config.yaml
model: "CTC audio transcriber"
win_length: 400
steps: 8400
Rows from expert 2 of block 2, named by matrix and row number. Rows with one number belong to one neuron. Each number is 128 + 24 x the weight over its row's rms, rounded and kept within 0 to 255. All counts start at 0. After the name is the row's rms in percent of the matrix's.
# up: expert up (model.blocks.2.mlp.up, 8x128x256), inputs 43-85
# down: expert down (model.blocks.2.mlp.down, 8x256x128, transposed), outputs 43-85
up.39 097 [121  82 114 130 121 132 136 151 120 119 135 140 109 173 129 134 152 126 139  95 189 134 165 109 166 110 117 118 123 125 109 140 173 117 142 124 112 139 141 128 166 151  90]
down.39 097 [152 140 110 139  92 131  90 133 106  98 103 162 156 168 131 132 146  92 128  85 149 108  94 125 154 134  98 126 183 115 141 117 106 121 159 157  84 115 107 130  96  98 119]
up.40 089 [167 103  94 114 112 135  94 153 134 109 167 153 112 140 127 137 130  84 110 155 157 114  64 112  46 109 118 108 107  94 120 137 136 104 131 126 139 105 135 155 165 143  78]
down.40 083 [111 180 172 138 127 164 124  96 125 130 132 125  99 102 126 136 116 138 144 151 125 126 141 134 164  94 121 160 148 146 143  87 141 138 105 155 124 111 107 150 112 136 153]
up.41 096 [145 156 129 129 122 146 137 130 110 139 171 108 116  63 100 125  83 110 123 182 172 141 121 134 130 120 115 125 131 174 158 142  87 134 141  91  98 170 148 136 162 152  99]
down.41 092 [ 88 149 145 107 124 132 107 146  91 125 146 113 160 153 100 128 110 138 121 132  91 160 119 130 118 143 140 158 163 120 127 139  93  93 127 116 148 117 132 115 112 128  93]
up.42 095 [158 115  94 131 135  93 132 157  90  82  90 154 132 115 117 133 138 156 182 141 109 120 112 170 108 100  71  95 121 108 125 147 180  85 148 164 148 106 125 116 184 113  98]
down.42 103 [140  90 101 132 137 139 106 110 137 110 140  97 162 134 135 110 112 108 119 108 136 153 162 154 105 156 141 129 106 175 112 100 115 164 172 129  93 177  97 128 117  88 117]
up.43 112 [122 113  98  78 101 155 127 147 134 125 153  84  95 115 119 143  97 144 122 125 112 154 117 126 129 121 114 146 132  83 138 117  96 162 127 128 118 175 165 171 143 109 124]
down.43 115 [154 140  98 111 153 154 112 168 119  79 134 121 105 131 140 148 102 132 121  96  91 107 117 122 130 111  89 108 125 105 105 110  98 159 138  73 123 145 176 176  94 120  76]
up.44 105 [137 100 154 179 136 162 133  92  96 131 104 144  95 144 164 110 119 148 119 126 193 174 146 144 132 147 163 117 142  84  88 127  89 149 111 171  95 153 118 156 131  95 159]
down.44 100 [ 59  48 118 144 117 162 157 170 135 117 142 126 159 141 115 131  99 135 123 167 125 132 106 124 141 155 141 104 145 137  85 131 105 110 104 179 132 168 170 130 121 148 138]
up.45 099 [115 115  92 142 101 131 101 120 119 133 126 163  76 164 131 142 146 129 178 160 130 115 115 196 146 129 124 129 170  76 130 129 171 104 115 132 119 120 130 139 149 136 128]
down.45 094 [116 117 119 136  92 104 103 127 138 119 133 163 138 128 123 147 123 160 138 158 112 102 129 141 102 148 135 122 127 148 125 162 162 121 137 101 147 149  88 161 130 134 119]
up.46 046 [145 108 112 145 111 120  87 113 116 126 119 139 133 113 162 137 148 119 147 149 100  69 140 106  95 142 127 107 111 105 173  90 151 102 145 133 164 124 128 153 141  84  74]
down.46 070 [139 134 146 143 115 118 140  93 123 117 129 142  86 149  90 137 137 141 139 122 152 128 141 100 147 110  85 115 149 112 142 132  81  99 162 169  90 113 123 197 116 154 157]
up.47 073 [135 148 160 167 130 116 120 115 131 109 138 150 130 138  99  90  95 146 113 161 134 127 129 124  89 128 122  75 163 116 173 123 131 115 155  90 158 105 108 129 135 121 109]
down.47 076 [120 126 120 154 134 122 141 137 155 147 110 120 110 107 142 146 138 134 103 166 100 136  96 129 125 155 107 125 146 111  96  93 140 135 118 119 129 127 140 115 141 152 114]
up.48 104 [110 156 124 145 113 133 153 152  93 121 157 143 138 132 113 139 130 123 131 114  77 174 122 131 140 125 128 139 142 120 148 151 120 101 145 101 136 103 129  68 120  80 114]
down.48 101 [118 104 101  66 107 119 124 191  57 135 176 109 127 133 138 136 113 163 139 117 140 122 146 147  77 167 145 134 123 136 102 133  74  78 160 186 121 125 158 141 172 119  86]
up.49 108 [118 104  77 140 104 133 148 149 156 156 136 133 120 102 144  68  96 149 145 129 169 150 134 123 123 127 151 125 114 159 116 135 104 160 172 127 111 152  95 137 111 123 123]
down.49 108 [121 148 103 106 141  99 148 175 132 101 145  89 180 122 158 139 152 136 147 124 136 100  90 142 164 101 104 141 138 110 101 154 141 122 151 192 122  99 135 154 157 125 136]
up.50 111 [144 116 141 164 126 166 144 134 126 121 129 119 156  77  91 135  95  96 136 148 174 108 142 119 108 123 139 154 176 103 162 111  73 160 119 114 130 158 149 162 164 144 130]
down.50 105 [164 144 101 122 129 116 140 119 145 106 132 114 122 112 128 140 129 145 156 157 108 127 118 134 144 137 101 136 169 118 140 129 112 165 117 113 147 145 127  91 199  94 147]
up.51 104 [134 137 148 136 111 118 113 122 152 153  98 147 147 103 136 102 113  96 158 145 147 100 127  99 129  96 111 105 117 164 154 113 108 124 130 145 155 141 150 128 154 146 149]
down.51 107 [132 142 159 123 161  89 115 140 140 139 119 120 125 127  89 128 146 148 136  82 116 103 123  77 135 139 160 115 128  91 101 170  98 130 131 130 127 140 116 112 158 130 128]
up.52 074 [111  85 135 109  87 154 108 116 142 122 112 118 146 139 155 120  94 125 114 156 140 103 130 165  98 141 119 125 159 107 130 119 126 139 136 162 162 113 114 115 153  97 114]
down.52 085 [ 96  58 151 142  73 144 103 111 126  99 152 163 123 129 114 130 148 115 137 125 148 132 164 160  96 108  90 157 133  97 135  74 109 175 134 194 113 107  85 155 124 122 114]
up.53 097 [125 144 129 113 130  88 142 113 121 119 124 139 102 126 146  90 162 146 102 128 137 154 138 129 150 166 149 123 125  93 136 136 103 135 102  84  90 137 100 106 149 125 132]
down.53 100 [150 147 133 111 131 101 118 133 131 159 155 135 121 127 133 147 138 133 122 150 137  82 122 126 127 107 125 151  66 134 155  87 164 144 113 139 163 127 157 111 138  95 187]
up.54 098 [ 96 135 145 137 124 122 153 125 155 127 133 136 170 113 125 130  89 126 145 162  99 133  76 119  69 159 120 108 123  96 138 120 104 120 123 166 141  91  83 113  96 117 109]
down.54 096 [111 123 109 125 129 120 104 116 133 106 117 106 171 108 109 120 110 107 126 150 142 165  95 135 118 111 112 150 113 125 137 125 125 117 119 104 155 115 154 121 120  57  94]
up.55 107 [108 145  78 134 146 129  91  93 141 107 154 182 100 174 115 163 135 106 126 169 133 170 107 167 143 131  87 131 192 116 119  81 161 130 149  88 124 100 122 109  82 146 110]
down.55 110 [152 113 111 168 148 101  92 135 119 170 131  94 143 143 123  87 147 106 130 114 136 149 124 118 172 151 106 136 151  95 135 120 131 142 175  76 105 142 187 113 113 146 110]
up.56 105 [127 128 112 159 107  84 132 108 119 118 131 143 133 116 150 102 181 113 187  95 115 133 134 138 121  73 122 122 133 110 141 148 145  67 153 108 155 117 131 124 161 145 141]
down.56 095 [140  90 113 130 149 119 161 139 113  88 108 148 172 124 124 141  94 111 136 121 146 127 174 147 113 111 160 114 104 158 112 118 141 144 141 131 137 111 127 109 115 127 147]
up.57 102 [ 86 124 119 126 163 114 145 149  97 109 151  86 112  96 138 155 119 122 156 121 137 121 149  94 148 159 154 102  97 129 138 148  86 102 149 131 139 109 114 113 107 149 119]
down.57 104 [193 140 107 136 120 120 152 135  86 128 154 129 122 134 147 135  68 120 113 165 146 119 122 164 129 102  93 129 120 136 160 102 106 121 144 120 150 146 143 184 102 122 147]
up.58 096 [131 145 117 168  81 117 107 109 172 105 104 179 109 135  88 130 155 118 178 125 139 174 143 128 155 146  94 100 137 112 109 137 149  93 112  94 125  80 173 133 124  89 136]
down.58 093 [ 93 153 156 108 123 176 186 153 117 141  98 116 121 111  75 153 136 155 139  90 105 140 141 115 135 183 158 153 152 177 122  86 118 130 129 181 147 142 125 181 127 131 140]
up.59 117 [127 131 115 140 132 142 150  91 111 147 126  57 115 143 153 160 104 121 121 149 105 188 144 126 108 118 105 159 128  94 158 124  90  88 139 140 101 113 154 171 123 102 139]
down.59 119 [124  90 120 131  86 104 135 127 133 179 100 145 132 127 138 119 134 133 156 166  98  72 118 123 111 122 125 115 104  92 161 119 120 108 141 155 125  77  86 115 115 125 151]
up.60 101 [107 119 104 138 137 159 125  97  93 109 162 145 108 114 145 138 167 127 118 147  88 147 109 142 132 120 122 120 148  89 116 148 101  99 108 109 103  99 108 124 176  89 114]
down.60 104 [149 124  99 115 128 182 119 128 151 111 162 106 146 136 142 123 105 157 144  99 137 149 172 136 162 145 138 134 128 123  99 129 125 129 102 100 148 127 138 121  70  84  88]
up.61 113 [153 125 145 103 137 165 100 114 160 152 174  96 113  83 135 111 147 115 133 125 153  85 154 120  87 108 151 128  95  93 118 135  98 119 135 127 152 158 124 133 178 131  99]
down.61 110 [100 113 159 133 158 144  94 136 136 133 109 136 150 137 141 123 181 113 129  88 126 102 151 142 130 144 114 139 140 140 129  82 129 169 116 157 110 101 147 140 120 193 163]
up.62 104 [125 166 114 149 133 123 155 134 157 109 115 159 108 156 118 151 152 157 106 141 106 109  73 150 127 103  76 114 150 103  85  94 116 141 125 140 122 110 113 135 165 157 136]
down.62 103 [128 136 113 141 153 140 153 176 138 112  65 135 140 149 145 133  85 103 149 103 122 136 132 176 129 141 141 108 145 156  97 117 150 113  95 119 159 157 162 118 100 115 170]
up.63 090 [157 142 118 143 119 128 152  91 142 100 173 167  97 112 130 147 117 127 129 123 106 116 122 147 138 158 105 137 111 155 111 118 178 109 138 108 148 130 148 141 117 126 131]
down.63 096 [121 145  84 164 103 148 142 113 182 124 141 154 114 124 133 107 133 122 144 141 122  98 126 183 142 157  97 116 142 154 103 106 134 152  91  78 124 118 131 125 133 167 134]
up.64 101 [147 115  85 167 106 102 126 156 167  86 136 150  91 124  88 138 140 128 106 204 118 148 107 141 147 119 102 157 153 145 115 135 128 133 100  82  99 120 131 103 133 150 130]
down.64 104 [ 96 162  99  69 135  99 104 167 155  65  91 117 134 128 106 106 127  86  77 121  83 116  47 101 170 109  89 107 170 108 139 145 128 106 131 131 157 110 116 127 124 115 104]
up.65 044 [134 103  99 142  95 122 120 130  98 145 127 151 165 113 155 138 134 112 130 122 121 110  94 110 113 133 165 147  93 107 186 141 147 109 209 146 139 125 120 148 146 136 110]
down.65 053 [156 116 141 130 138 128 109 109 133 104 142 159  94 138 132 169 146 131 140 157 121 103 177 151 138 102 115 108 130 112 109 105 109 131 128  97 123 103 108 154 100 117 159]
up.66 094 [130 104 125 153  85 139 122 100 163 144 132 133 130 112 123 132 138 178 109 110 147 137  79 188 110 168 166 120 141 102  92 162 150 125 129 136 128 122 115 125 124 114 133]
down.66 096 [123 134 102 150 104 108 120 124  98 105 138 161 174 178 155  86 126 138  99 154 120  99  88 152 126 171 148 143 132 137 110 135  89 125 104 108 137  87 154 162 139 132 130]
up.67 098 [ 81 124 161 140 113 137 134 131 166 127 119 155 158  86 132  95 139 137  92 106 158 148 130 133 129  95 144 151 141 139 147 197 111 116  93  84 111 122 156 136 135 125 161]
down.67 093 [150 147 153 134 115 127 113 139 162 122 145 139 150 138 131 140 134 109 161 124 119 157 139 100  95 116 119 157  98 107  95 117 105 122 104 146 110 156 132 143 116 182 180]
up.68 110 [132 137 142 124 161 143 141  92 146 117 120 108 159 120 143 136 156 155 174 114 134 136 132 147 151 165 147 105 131 127 110  91 106 183 148 111 116 139 118 166 163  64 153]
down.68 107 [107 147 126 121 147 112 154 132 129 151 125 168 122 145 135 143 132 136 141  94 119 131 175 128  80 124 121 154 123 140  96 125 122 196 144 145  86 145  99 165 107 170 120]
up.69 107 [152 117 126 152 104 106 163 123 111  75 126 173  82 129 129 124 119 153 113 115 136 132 116 152 127 121 117  98 162 133 140 151 177  93 115 121 107 138 141 148 190 130 148]
down.69 106 [136 212 140 131 120 136 110 177 162 134 123 153 145 149 125 174 180  97 168 145 133  97 150  97 120 135 110 109 149 129 185  85 111 107 153 119 166 130  59 140 148 169 144]
up.70 099 [101 113 109  84 109 125 123 157 111 141 132 131 128 133 115 109 132  65 166  91 105  92  94 170 129 127 121 106 136 110 134  92 145 119 154 131 141  79 113 109 131 109 108]
down.70 102 [148 155 103  75 121 118 117 166 159 149 143 127 137 137 130 135 130 139 127 124 123 113  90  99 139 160 137 115  95 120 110 144 126 109 130 146 127 156 132 126 163  79 129]
up.71 101 [103 140 107 152 158 135 171 174 131 123 148 138 131 110 103 152 115  89 129 153  96 130 134  90 141 108  71  69 163 147 141 128  93 129 133 119 168  59  99 127 151 149 125]
down.71 102 [105 146 165 121 118 136 159  91 153 126 113  93 177 109 127 152 129 132 134 149 106 102  95  92 104 126 131 117 114 122 163 130 111 138 110 147 124 131 116 154 108 154 149]
up.72 107 [147 110 100 140 159  92 115 142 139 156 105 145  85 137 131  95 147 121 154 149 157 145 142 155 165 113 112  55  96 126 116 127 141 147 123 137 125 128 135 149 204 119 126]
down.72 101 [124 150 152  97  81 162 113 112 118 115 122 135  93 146 116 113 134 143  92  86 121 174 178 162 151 125 114 123 138 136 170 104 115 162 120 129  95 137 145 144 114 165  82]
up.73 125 [161 124  95 149 127 145  92 114 129  98 166 116  77 158  95 165 113  89 101 125 134 191 162 136 140 153 154 160  97 153 165 132 123 157 132  96 101 136  76 107 131 160 140]
down.73 119 [139 163 132 146 192 157  74 114 167 113 124 126 112 154  86 155 140 156 126  96 147 147 168 124 170  95 174 159 154 110  74 169 124  91 192 132 105  80 139 118  95 138 132]
up.74 084 [103 115 135 124 103 177 145 167 136 109 132  86 119 159 137 143 108  39 142 140 164 126 106 104 140 129 107 133 145  97 169  80 129 112 130 114 134 133 195 171 180 103 114]
down.74 082 [149 110 162 166 118 128 148 131 122 130 117 154 125 110 147 101  98 101 163 127 165 107 159  84  88 171 101 139  98  80 154 109 106 130 106 130 125 111 175 167 161 133  92]
up.75 095 [132 144 121  91 116 120 130  72 176  98 116 113 111 141  98 137 152 107 124 137 139 110 134 150 123 106 116 150 153 145 134 145 118 129 113  83 139 155 145 123 162 160 168]
down.75 095 [171 120 135 130 145 119 121  88 136 108 135 130  92 101 162 117 113 157 145 144 127 118 119 108 104 140 120 139 133 140 184 151 108 116 117 103 156 165 159 140 141 127 179]
up.76 106 [112 144 120 144 144 113 143 138  93 159 134 124 124  98 137 171 173 137 122 118 127  88 115 110 149 171 137 103 167  83 112 101 181 138 158 132 101 111 114 105 119 175 134]
down.76 105 [115 157 140 123 130  90 125 153  94 167 123 138  86 131 140 120 142 126 165  93 115 111 102  97 126 178 151 104 125 143 105 123 114 155  96 111 110  98 141 154  96 169 145]
up.77 108 [125 101 113 149 154 128 110 100  98 167  95 122 160 150 147 138 115 143 165 120 115 114 134 140 127 155 125 177 137 125 101 156 111 149 116 141 137 129 118 138  90 125 136]
down.77 104 [128 129 107 170 100 127 170 135 111 115 134 118 131 162 148 131 140 147 148  78  97 109 163 147 161 124 126 127 121  97 131 175 151 100 143 144 157 144 145 146 140 125 172]
up.78 091 [153  74 140 151 101 166 135 136 124 133 122 101 175  86 145 157 103  67 136 125 115 109 107 136 105 144 150 136 102 127  86 144 108 104 121 147 103 115 151 142 130 124 110]
down.78 090 [146  85 115 137 131  85 106 131 153  83 131 153 145 152  91  84 158 132  95 122 127 123  74 132 120  80  65 135 186 115 154 108 133 141  86 140  97 112 105 115 163  95 113]
up.79 105 [120 144 120 116 148 127  78 126 127 122 138 134 141 142 111 185 143 113 118 104  98 159 123  73 185 120 129 170 155 147 139 116 121 113 149 103 114 106 134 125 133 120 107]
down.79 108 [122  95 146 124 160 117 136 115 126 108 106 167 161 132 137 154 144 139 153  96 104 129 129 128 157 138 138 101 141 105 130 118 120 183 144 142 122 110 129 138 140 128 174]
up.80 107 [145  80 140 175 128 135 119 140 126 154 174  90 107 161 133 109  91 101 123 102 132 148 144 139 178 149 117 119 135  72 149 163 106 135 157  92 154  97 117 107 132 101 118]
down.80 106 [112 121 104 126 121 137 114 131 152 152 132 131 129 157 109 165 110 129 115 142 127 129  71 148 138 139 100 117 113 103 146 141 121 132 141  64 147 126 119 159 137 153 100]
up.81 104 [108 115 171 148 140 169  98 107 141  81 158 125 141  96  87 110 133 133  96 121 143 171 159 159 115 118 168 166 166 144 142 126 120 137  90 139  89 138 119 114 101 116 112]
down.81 104 [ 91 129 119 129 150 104 137 108 155  96 136 164 139 154 109 173 162 153 112 114 112 154 148 135 124 153 109  94 105 115 157 126 142 126 109  65 127  94 125  90 132 132 130]
up.82 046 [180 130 126 156 130 123  91 131 110 127 130 172 148  64 157 130 125  71 135 128 113 115 115 131  78 136 141 150 129 138 166 118 137 127 158 118 152 105 139 144 126 145 107]
down.82 051 [125 102 138  96 151 153 100 106 167  94 129 146 106 131 140 100 130 146 110 160 106 133 153 163 151  85 126 172 114 115 119 135 152 130 108 129 108 190 119 155 119 110 105]
up.83 102 [127 136 126 123  85 161 127 146 154 154 164 135 126 140 146 149  90  80 143 159 143 125 152  68  91 148 120 125 114 117 159 127  84 105 129  79 126  82 159 174 126 176 130]
down.83 105 [122 158 128 124 139 137  58 153 178 138 155 107  97 150 146 152 157  96 140 143 104 158 136 106  88 124 134 125 101 126 112 141  49 105 144 147  98 148 138 126 140 138 100]
up.84 109 [128 128 141 145 115 136  68 143 174 152 126  98 182 123 143 125 110 100 116 155 163 113 133 131 128 144 160 143 139 125 144 117 101 161 124 111 127 136 143 171 107 143 129]
down.84 105 [116 104  89 122 178 140 112 151 139 111 162  83 135 145 161 148 147  86 118 143 131 106 120 144 144 133 105 128 116 134  90 107 114 118 130 171  89 133 125 151 181  91 137]
up.85 076 [122 131 109 109 151 100 107 171 131 165 182  73 114 123 141 159  97 113 125 177 126  93 116 123 118 109 123 136 134 165 136 111 117 143 193 145  99 140 124 113 163 118 108]
down.85 081 [ 96 107 134 142 133 127 114  96 140 130 114 164 107 131 123 122 180  98 114 110 107 131 139 152 140 102 138 121 119 103  94 151 136 103 140 151 124 103 107 117 126 151 162]
up.86 112 [107 116 149  74 135  84 135 138 101 134 162 121 105  96 131 166 160 131 127 162 130 122 125 121 110 171 108 148 116 143 161 159  74 144 111 138 136  75  91 162 143 135 103]
down.86 114 [ 77 147 134 106 111 112 190 147  88  94 109 154 135 158 156  75 102 138 116 133 121 112 168 140 128 101 124 141 147 145 116 143  68  97 121 125 127 107  98 159 133 127 163]
up.87 105 [149 115 134 137 107 141 145 125  83 169 117 114 116 129 105 141 114 111 145 106 105 109 124 112  70 125 131 130 107 114 109 141 127 112 152 150 107  93 134 147  99  97 141]
down.87 102 [134 162 173 159 134 151 135 113 143 149 129 141  74 147  80 137 144 115 137 137 143 149 114 118 136 144 161 111 139 181 100 117 148  93  85 143 105 116 125  96 136 146 143]
up.88 037 [148  91 112 154 145 129  99 151 137 132 111 130 157 122 160 143 133  90 107 151  94  94 126 144 113 150  90 117 124 122 114 126 148 118 171  85 161 119 144 121 143 107 114]
down.88 053 [153 114 159 127 131 117 132 104 119  89 108 104 140 149 126 150 135 127 133 171 176 148 134 134 146  69 129 159 110 107 133  50 130 135 165 144  92 108  99 168 140 162 161]
up.89 102 [127 121 127 141 100 161 100 135 135 113 146 160 125 157 127 152 124 149 173 126 105 189  94  93 144 168 118 176 121 151 136 137 134 146 152 123 106 141 148 166 142 143 105]
down.89 104 [131 159 149  95 143 165  88 125 120 153 175 106 136 101 120 135 136 147 136 131 106 173 133 113 138 120 165 137 119 106 118 147 119 140 119 143 115 139 131  84 131 121 140]
up.90 096 [152 100 112 134  87 138 134 149 100 150 112 134 144 103 148  87  70 117 189 115 105 125 127 145  98 175 134 121 114 143 146 101 140 149 143 156 124 163 132 151 100 113 125]
down.90 099 [156  90  74 117 178 144 103 116  80 118 125 117  92 179 169 174 124 133  63 112 113 104  96 149 102 122 133 152 119  81 121 142 155 154 155 123 116 101 129 169 121 111 146]
up.91 097 [175 129 130 135 102 159 163  94 125  92 110 120  82 112 123 151 140 148 144  93 136 150 145 165 116 135 118 154 146 118 130 143 168  90 122 108  65 136 171  84 126 153 118]
down.91 098 [110 108 132 100 129 156 110 131 117 106  96 124  82 132 131 113 138 138 125 106 114 106 174 160  98 125 145 138 147 130 154 123 134 112 131 134 128 131 122 166 129 165 125]
up.92 104 [138 124 104 135 128 112  82 140 136 137 164 107 147 125 136 149  89 126 169 120 111 131 108 118 103 117 132 145 137 138 122 141 164 121 140 128 119 135 146 141 187 102 100]
down.92 106 [101 148 117  97  83 122 131 125 125 117 126 117 120 145 130 110  98 122 185 103 133 111 118 151 119 138 133 117 124 141 161 165 170 112 111 126 120 117 149 125 143 157 119]
up.93 110 [141  97 102 130 160 123  48 175 135 147 132 108 121 156 139 134 127 126 149  93 149  84 144 156 126 121 120 123 116  90 146 134 177 142 140  82 132 139 106 119 120 143  97]
down.93 106 [109 178 164 103 109 141 109 165 155 112 103  87 139 106 130 187 139 150 113 143 133 114 143 139 151 141 129  99 127 160 134 143 164 128  77 128 142 112 147  96 105  86 119]
up.94 105 [155 152 130  92   2 152 156 122 166 117 121 141 108  86 159 121 158 125 169 161 125 108 129 157 100 134 107 155 140 134 145 106 121  83 133 117 101 113 123 167 140 102  90]
down.94 105 [121 159 132 118 178 161  88 124 135 115  96  92 101 151 135  95 131 111  92 104 170 103 112 122  69  98 163 160 154 120 153 114 124 159 126  80 131 136 135 134 101 160 123]
up.95 099 [121  87 109 159  91 121 145 133 114 134 188  96 136 115 142 131  69  87 142 163 163 137 120 165 116  65  95 128 101 135 133 124  68  74 135 137 142 120 123 145 118  87 112]
down.95 095 [115 119 105 158 105 125 157 129 108 108 166  99 179 138 110 123 135 113 181 153 144 126 108 134 184 136 166 122 117 132 122 128 112 105 101 143 123 156 129 135 137 128 136]
up.96 086 [129 100 142 131 117 148 119  98 125 145 114 146 138 124 128  79  96 126 168 125  89 156 118  87 116  98 152 131 102 121 131 148 156 106 148 153 173 121 138 124 153  86 119]
down.96 088 [131 105 110 115 118 100  98 149  88 150 126 146 166 134 178 135 130  97 148 148 156 137 141 117 143 136 123 109  88 101 146 110 167 162 138  92 125  95 120 117 147  91  97]
up.97 116 [ 85 136 133 132 111 133 131 121 149  91 139  68 172 116  75  76 131 125 148 161 112 142 142 126 132 126 131 129 159 103 122 164 122  94 113  76 125  83 108  91 129 142 104]
down.97 112 [111 124 172  97 106  91 148 106 100 121 115 116 159 144 119 142 157 145  98 190 142 118 123 115 119 120 138 112  82 128 112 154 143  91 102 149 137 123 108  96 156 130 165]
up.98 099 [169 135 115 142 119 103 144 127 141 119 135 144 148 141 144 125 143 122 102 145 109 139  89 152 135 110  88 107 136 140 127 140 133 111 133 114 129  87 121 170 161 103 144]
down.98 103 [102 148 124 111 115 168 121 110 156  76 165  83 121  98 113  88 129 148  99 130 127 145 100 137 132 133 122 174  96 136 167 134 124 143 106 112 119 136 103 135 131 123  88]
up.99 098 [129  86  80 136 126 136 103 146 141 155 124 146 101 158 114 149 122  93 127 127 142 144 122 134 101 118  45 182 166 148 156 129 173 151 173  62 119 115 157 132 149  97 119]
down.99 093 [149 126 165 115 124 152 159 144 106 122 139 150 141 131 110 166 141 136 121 140  92 119 105 159 115 113  93 116 139 117 133 152 163 135 141 139 125  73 128 136 138 121 167]
up.100 102 [107 136 134 118 120 120 126 114 165  85 108 150  79 151 112 122 156 165 127 111  83 155  93 149 137  84 135 108 148 112  85 131 141 131  87 103 154 114 124 128 159 134 146]
down.100 099 [125 139 113  88  74 170 154 105 127 116 165 110 123 124 141 136  72 138 101 131  90 136 175 140 114 131 120 147 107 177 153 116 152 101 124 128 102 126 131 109  58 108 119]
up.101 097 [141 129 164 142 155  93 101 140 112 133  98 119 117 125  91 105 133 112 168 159 125 142 145 128 138 124 148 128 147 150 139 130  83 106 119 126 104 117 143 105 153 128 115]
down.101 101 [113 138 125 127 127 163 167 121  96 131 118  69 136 148 172 131 118 155 187 109  89 115 155 105 164 169 145 112 126 122 128 161 109 117 122 145 120 111 122  99 125 124 100]
up.102 091 [148 127 103 140 164 101 103 145 123 132 108 103 137 111 119  75  77 119 104  72 148 175 143  84 144 124 141 120 138 152 164 146 117 145 157 100 141 174 140 157 115 127 139]
down.102 097 [ 82  87 116 141 109 112 108 174 128 147 154 137 157 143  96 165 131 109 125 157 159 119 148 113 147 108 104 159 124 162 118 138  81 138 145 142 148 129 140 163 155  89 126]
up.103 112 [109 151 114 138 125 141 152 122 159 136 115 138  96 139 129 122 107 136 107 130 101 130 115 114 126 108 105 134 162 133 121 108 104 146 147 118  96  96 142 174 155 149 135]
down.103 102 [ 99 170 110 137 160 145 147 140 109 107 138 166 142  98 108 108  84 142 138 114 136 144 120 174 167 108 114 121 128 151 115 125  96 120  75 134 144 144 126 137  98 149 122]
up.104 089 [112 147 138 109 139 130 153 112 143 119 133 115 165 150 135 152 135 122 116 112 131 140 157 108 129  73 121 114 154  99 150 114 138 142 139  78 126 116 147  81 143 113 155]
down.104 092 [155 105 161 127 150  86 120 107 132 117 130 163 146 105 161 149 123 137  95 160 132  84 113 138 118 137 129 102  99 140 128 119 161 127 111 117 130 146 111 129 160 107 138]
up.105 100 [169 121 132 146 116 147 162 145 111 147 102  96 172 114 104  96 116 162 139 157 121 131 141 108 141 184 100 159  74 137 137 142 140 115 151 120 138 145 136 110 124  96 104]
down.105 106 [114 130 109 154 135 128 129 157  81 139 150 147 146  93 115 146  97 102 109 133 131 161  83 115 141 158 125  98  62 130 153 142 124 125 120 142 168  99 141 143 136  96 110]
up.106 054 [123 117 103 167  92 172 119  99 144 116 133 118 149 151 185 126 126 107 151 138 116 115  80 124  62 147  83 107 104 123 107 122 165 151 156 133 157 140 118 141 110  89  91]
down.106 055 [188  98 164 158 133  95 144 100 107 139 167 139 123 123 137 143 113 119  81 149 143 151 120 154 170  90 136 144 108 112 141  87 134 152 139 132 132 150  96 144 106 125  94]
up.107 105 [127 150 157 141 105 138 109 142 143 133 190 153 108 161 140 148 150 123 118 156 120 139 145  99 130  84 124 185  93 106  99 141 157  93 133 126 117  98 142  88 185 106 103]
down.107 108 [110 128 100 139 141 112 135 141 120 160 145 100 106 142 116  86 151 117 108  82 123 136 119 108 182 102 128 142 131 144  66 129 113 112 139 148 114 148 144 113 123 120 147]
up.108 096 [127 141 126 128 108 136 102 112 135  91 173 106 150 107 167 224 107 131 160 151 134 141  85 101  92 144 168 146 114 126 114 110 137  96 135 114 101 132 130 142 108 110 126]
down.108 095 [148 153 100 154 156  95 130 145  86 159 160 152 153 133 133 141 117 115 148 114 126 118  84 108 153 109  88 155 141 158 111 136 133 151 105 142 105 120 130 107 140  89 105]
up.109 110 [181 130 114 123 154 140 142 105 149 123 130  72 120  68 102 133 112 152  99 140 160  97  95 113 114 137 145  96 165 133 131 141 129 138 139 121 126 175 142 167 162 123 127]
down.109 109 [171  94 109 110 133 131 139 151 133 141 117 133 120 100 144  95 111 158 167 131 160 116 122 118 138 135 135 122 159 112 118 124 149 132 135 108 136 132 110 156 131 136 125]
up.110 111 [149  90  99 117 123 141 104 103 130 102 124 109  87 131 121 138 144 142 101 123 128 162 154 189 136 141 193 124 134  94 124 130 154 151 120 139  89 119 128 155 146 117 127]
down.110 108 [102 117 102 159 155 158 154 121 101 154 105  83  92 150  99 146  95 144 163 116 109 137 155 113 131 140 166 105 136 115 107 118 105 116 150 165 147 122 127 103 131 119 130]
up.111 104 [111 127 105 108  85 129 110 140 159 113 121 116 126 135 106 128  99 114 112 173 176 130  95 105 100 136  78 153 142  81 127 130 100 142 124 162 144  88 122 134  87 122 100]
down.111 108 [140 115 111 122 101 126  98 106 103 156 129 133 158 113 128 124 117  96 143 153 160 122 131  75 106 143 150 132  95 159 165 149  99 155 160 106 140 185 129 149 169 112 112]
up.112 100 [172 124 159  88 107 166 150 129 123 116 127 132 105 113 128 103 163 154  88 134  80 153 161 165 109 140  99 139 110 134 142 167 100 136 120  75 120 117 118 113 136 140 112]
down.112 103 [ 74 164 148 164 160 110 150 144 122 163 113 119 122 132 113 118 144 104 123 107 155 145 154 105 128 123 120 110 121 153 148 134 100 165 117 142 130 172 115 133 154 144 156]
up.113 108 [109 116 121 113 140 159  91 151 124 108 152 104 136 132  80 160 100  95 116 142 126 155 138 105  98  95 116 156 135 130 141 131 133 192 140 130  83 147 101 150 136 115 119]
down.113 109 [ 96 156 160 109 135 132 145  75 118 127 116 140 140 125  78 151 137 166  93 123 101 137 112 195 122 124 131 168 142 193 141 133 157 125 124 148  92 127 136 115 103 112 126]
up.114 111 [147 112 128 118 110 135  98 107 101 125 115 126 110 171 151 130  99  83  95 109 139 164 114 135 173 107 101 106 180 151 155  67 117 136 164 128  96 115 115 180 111 128 112]
down.114 109 [118 147 133 124 135 118 149  83 128 122  72 119  95 183 144 112  98 194  83  71 122 124 129 127 155 117 135 160 123 103 125 135 132 126 134 100 119 139 134 160  74 137 149]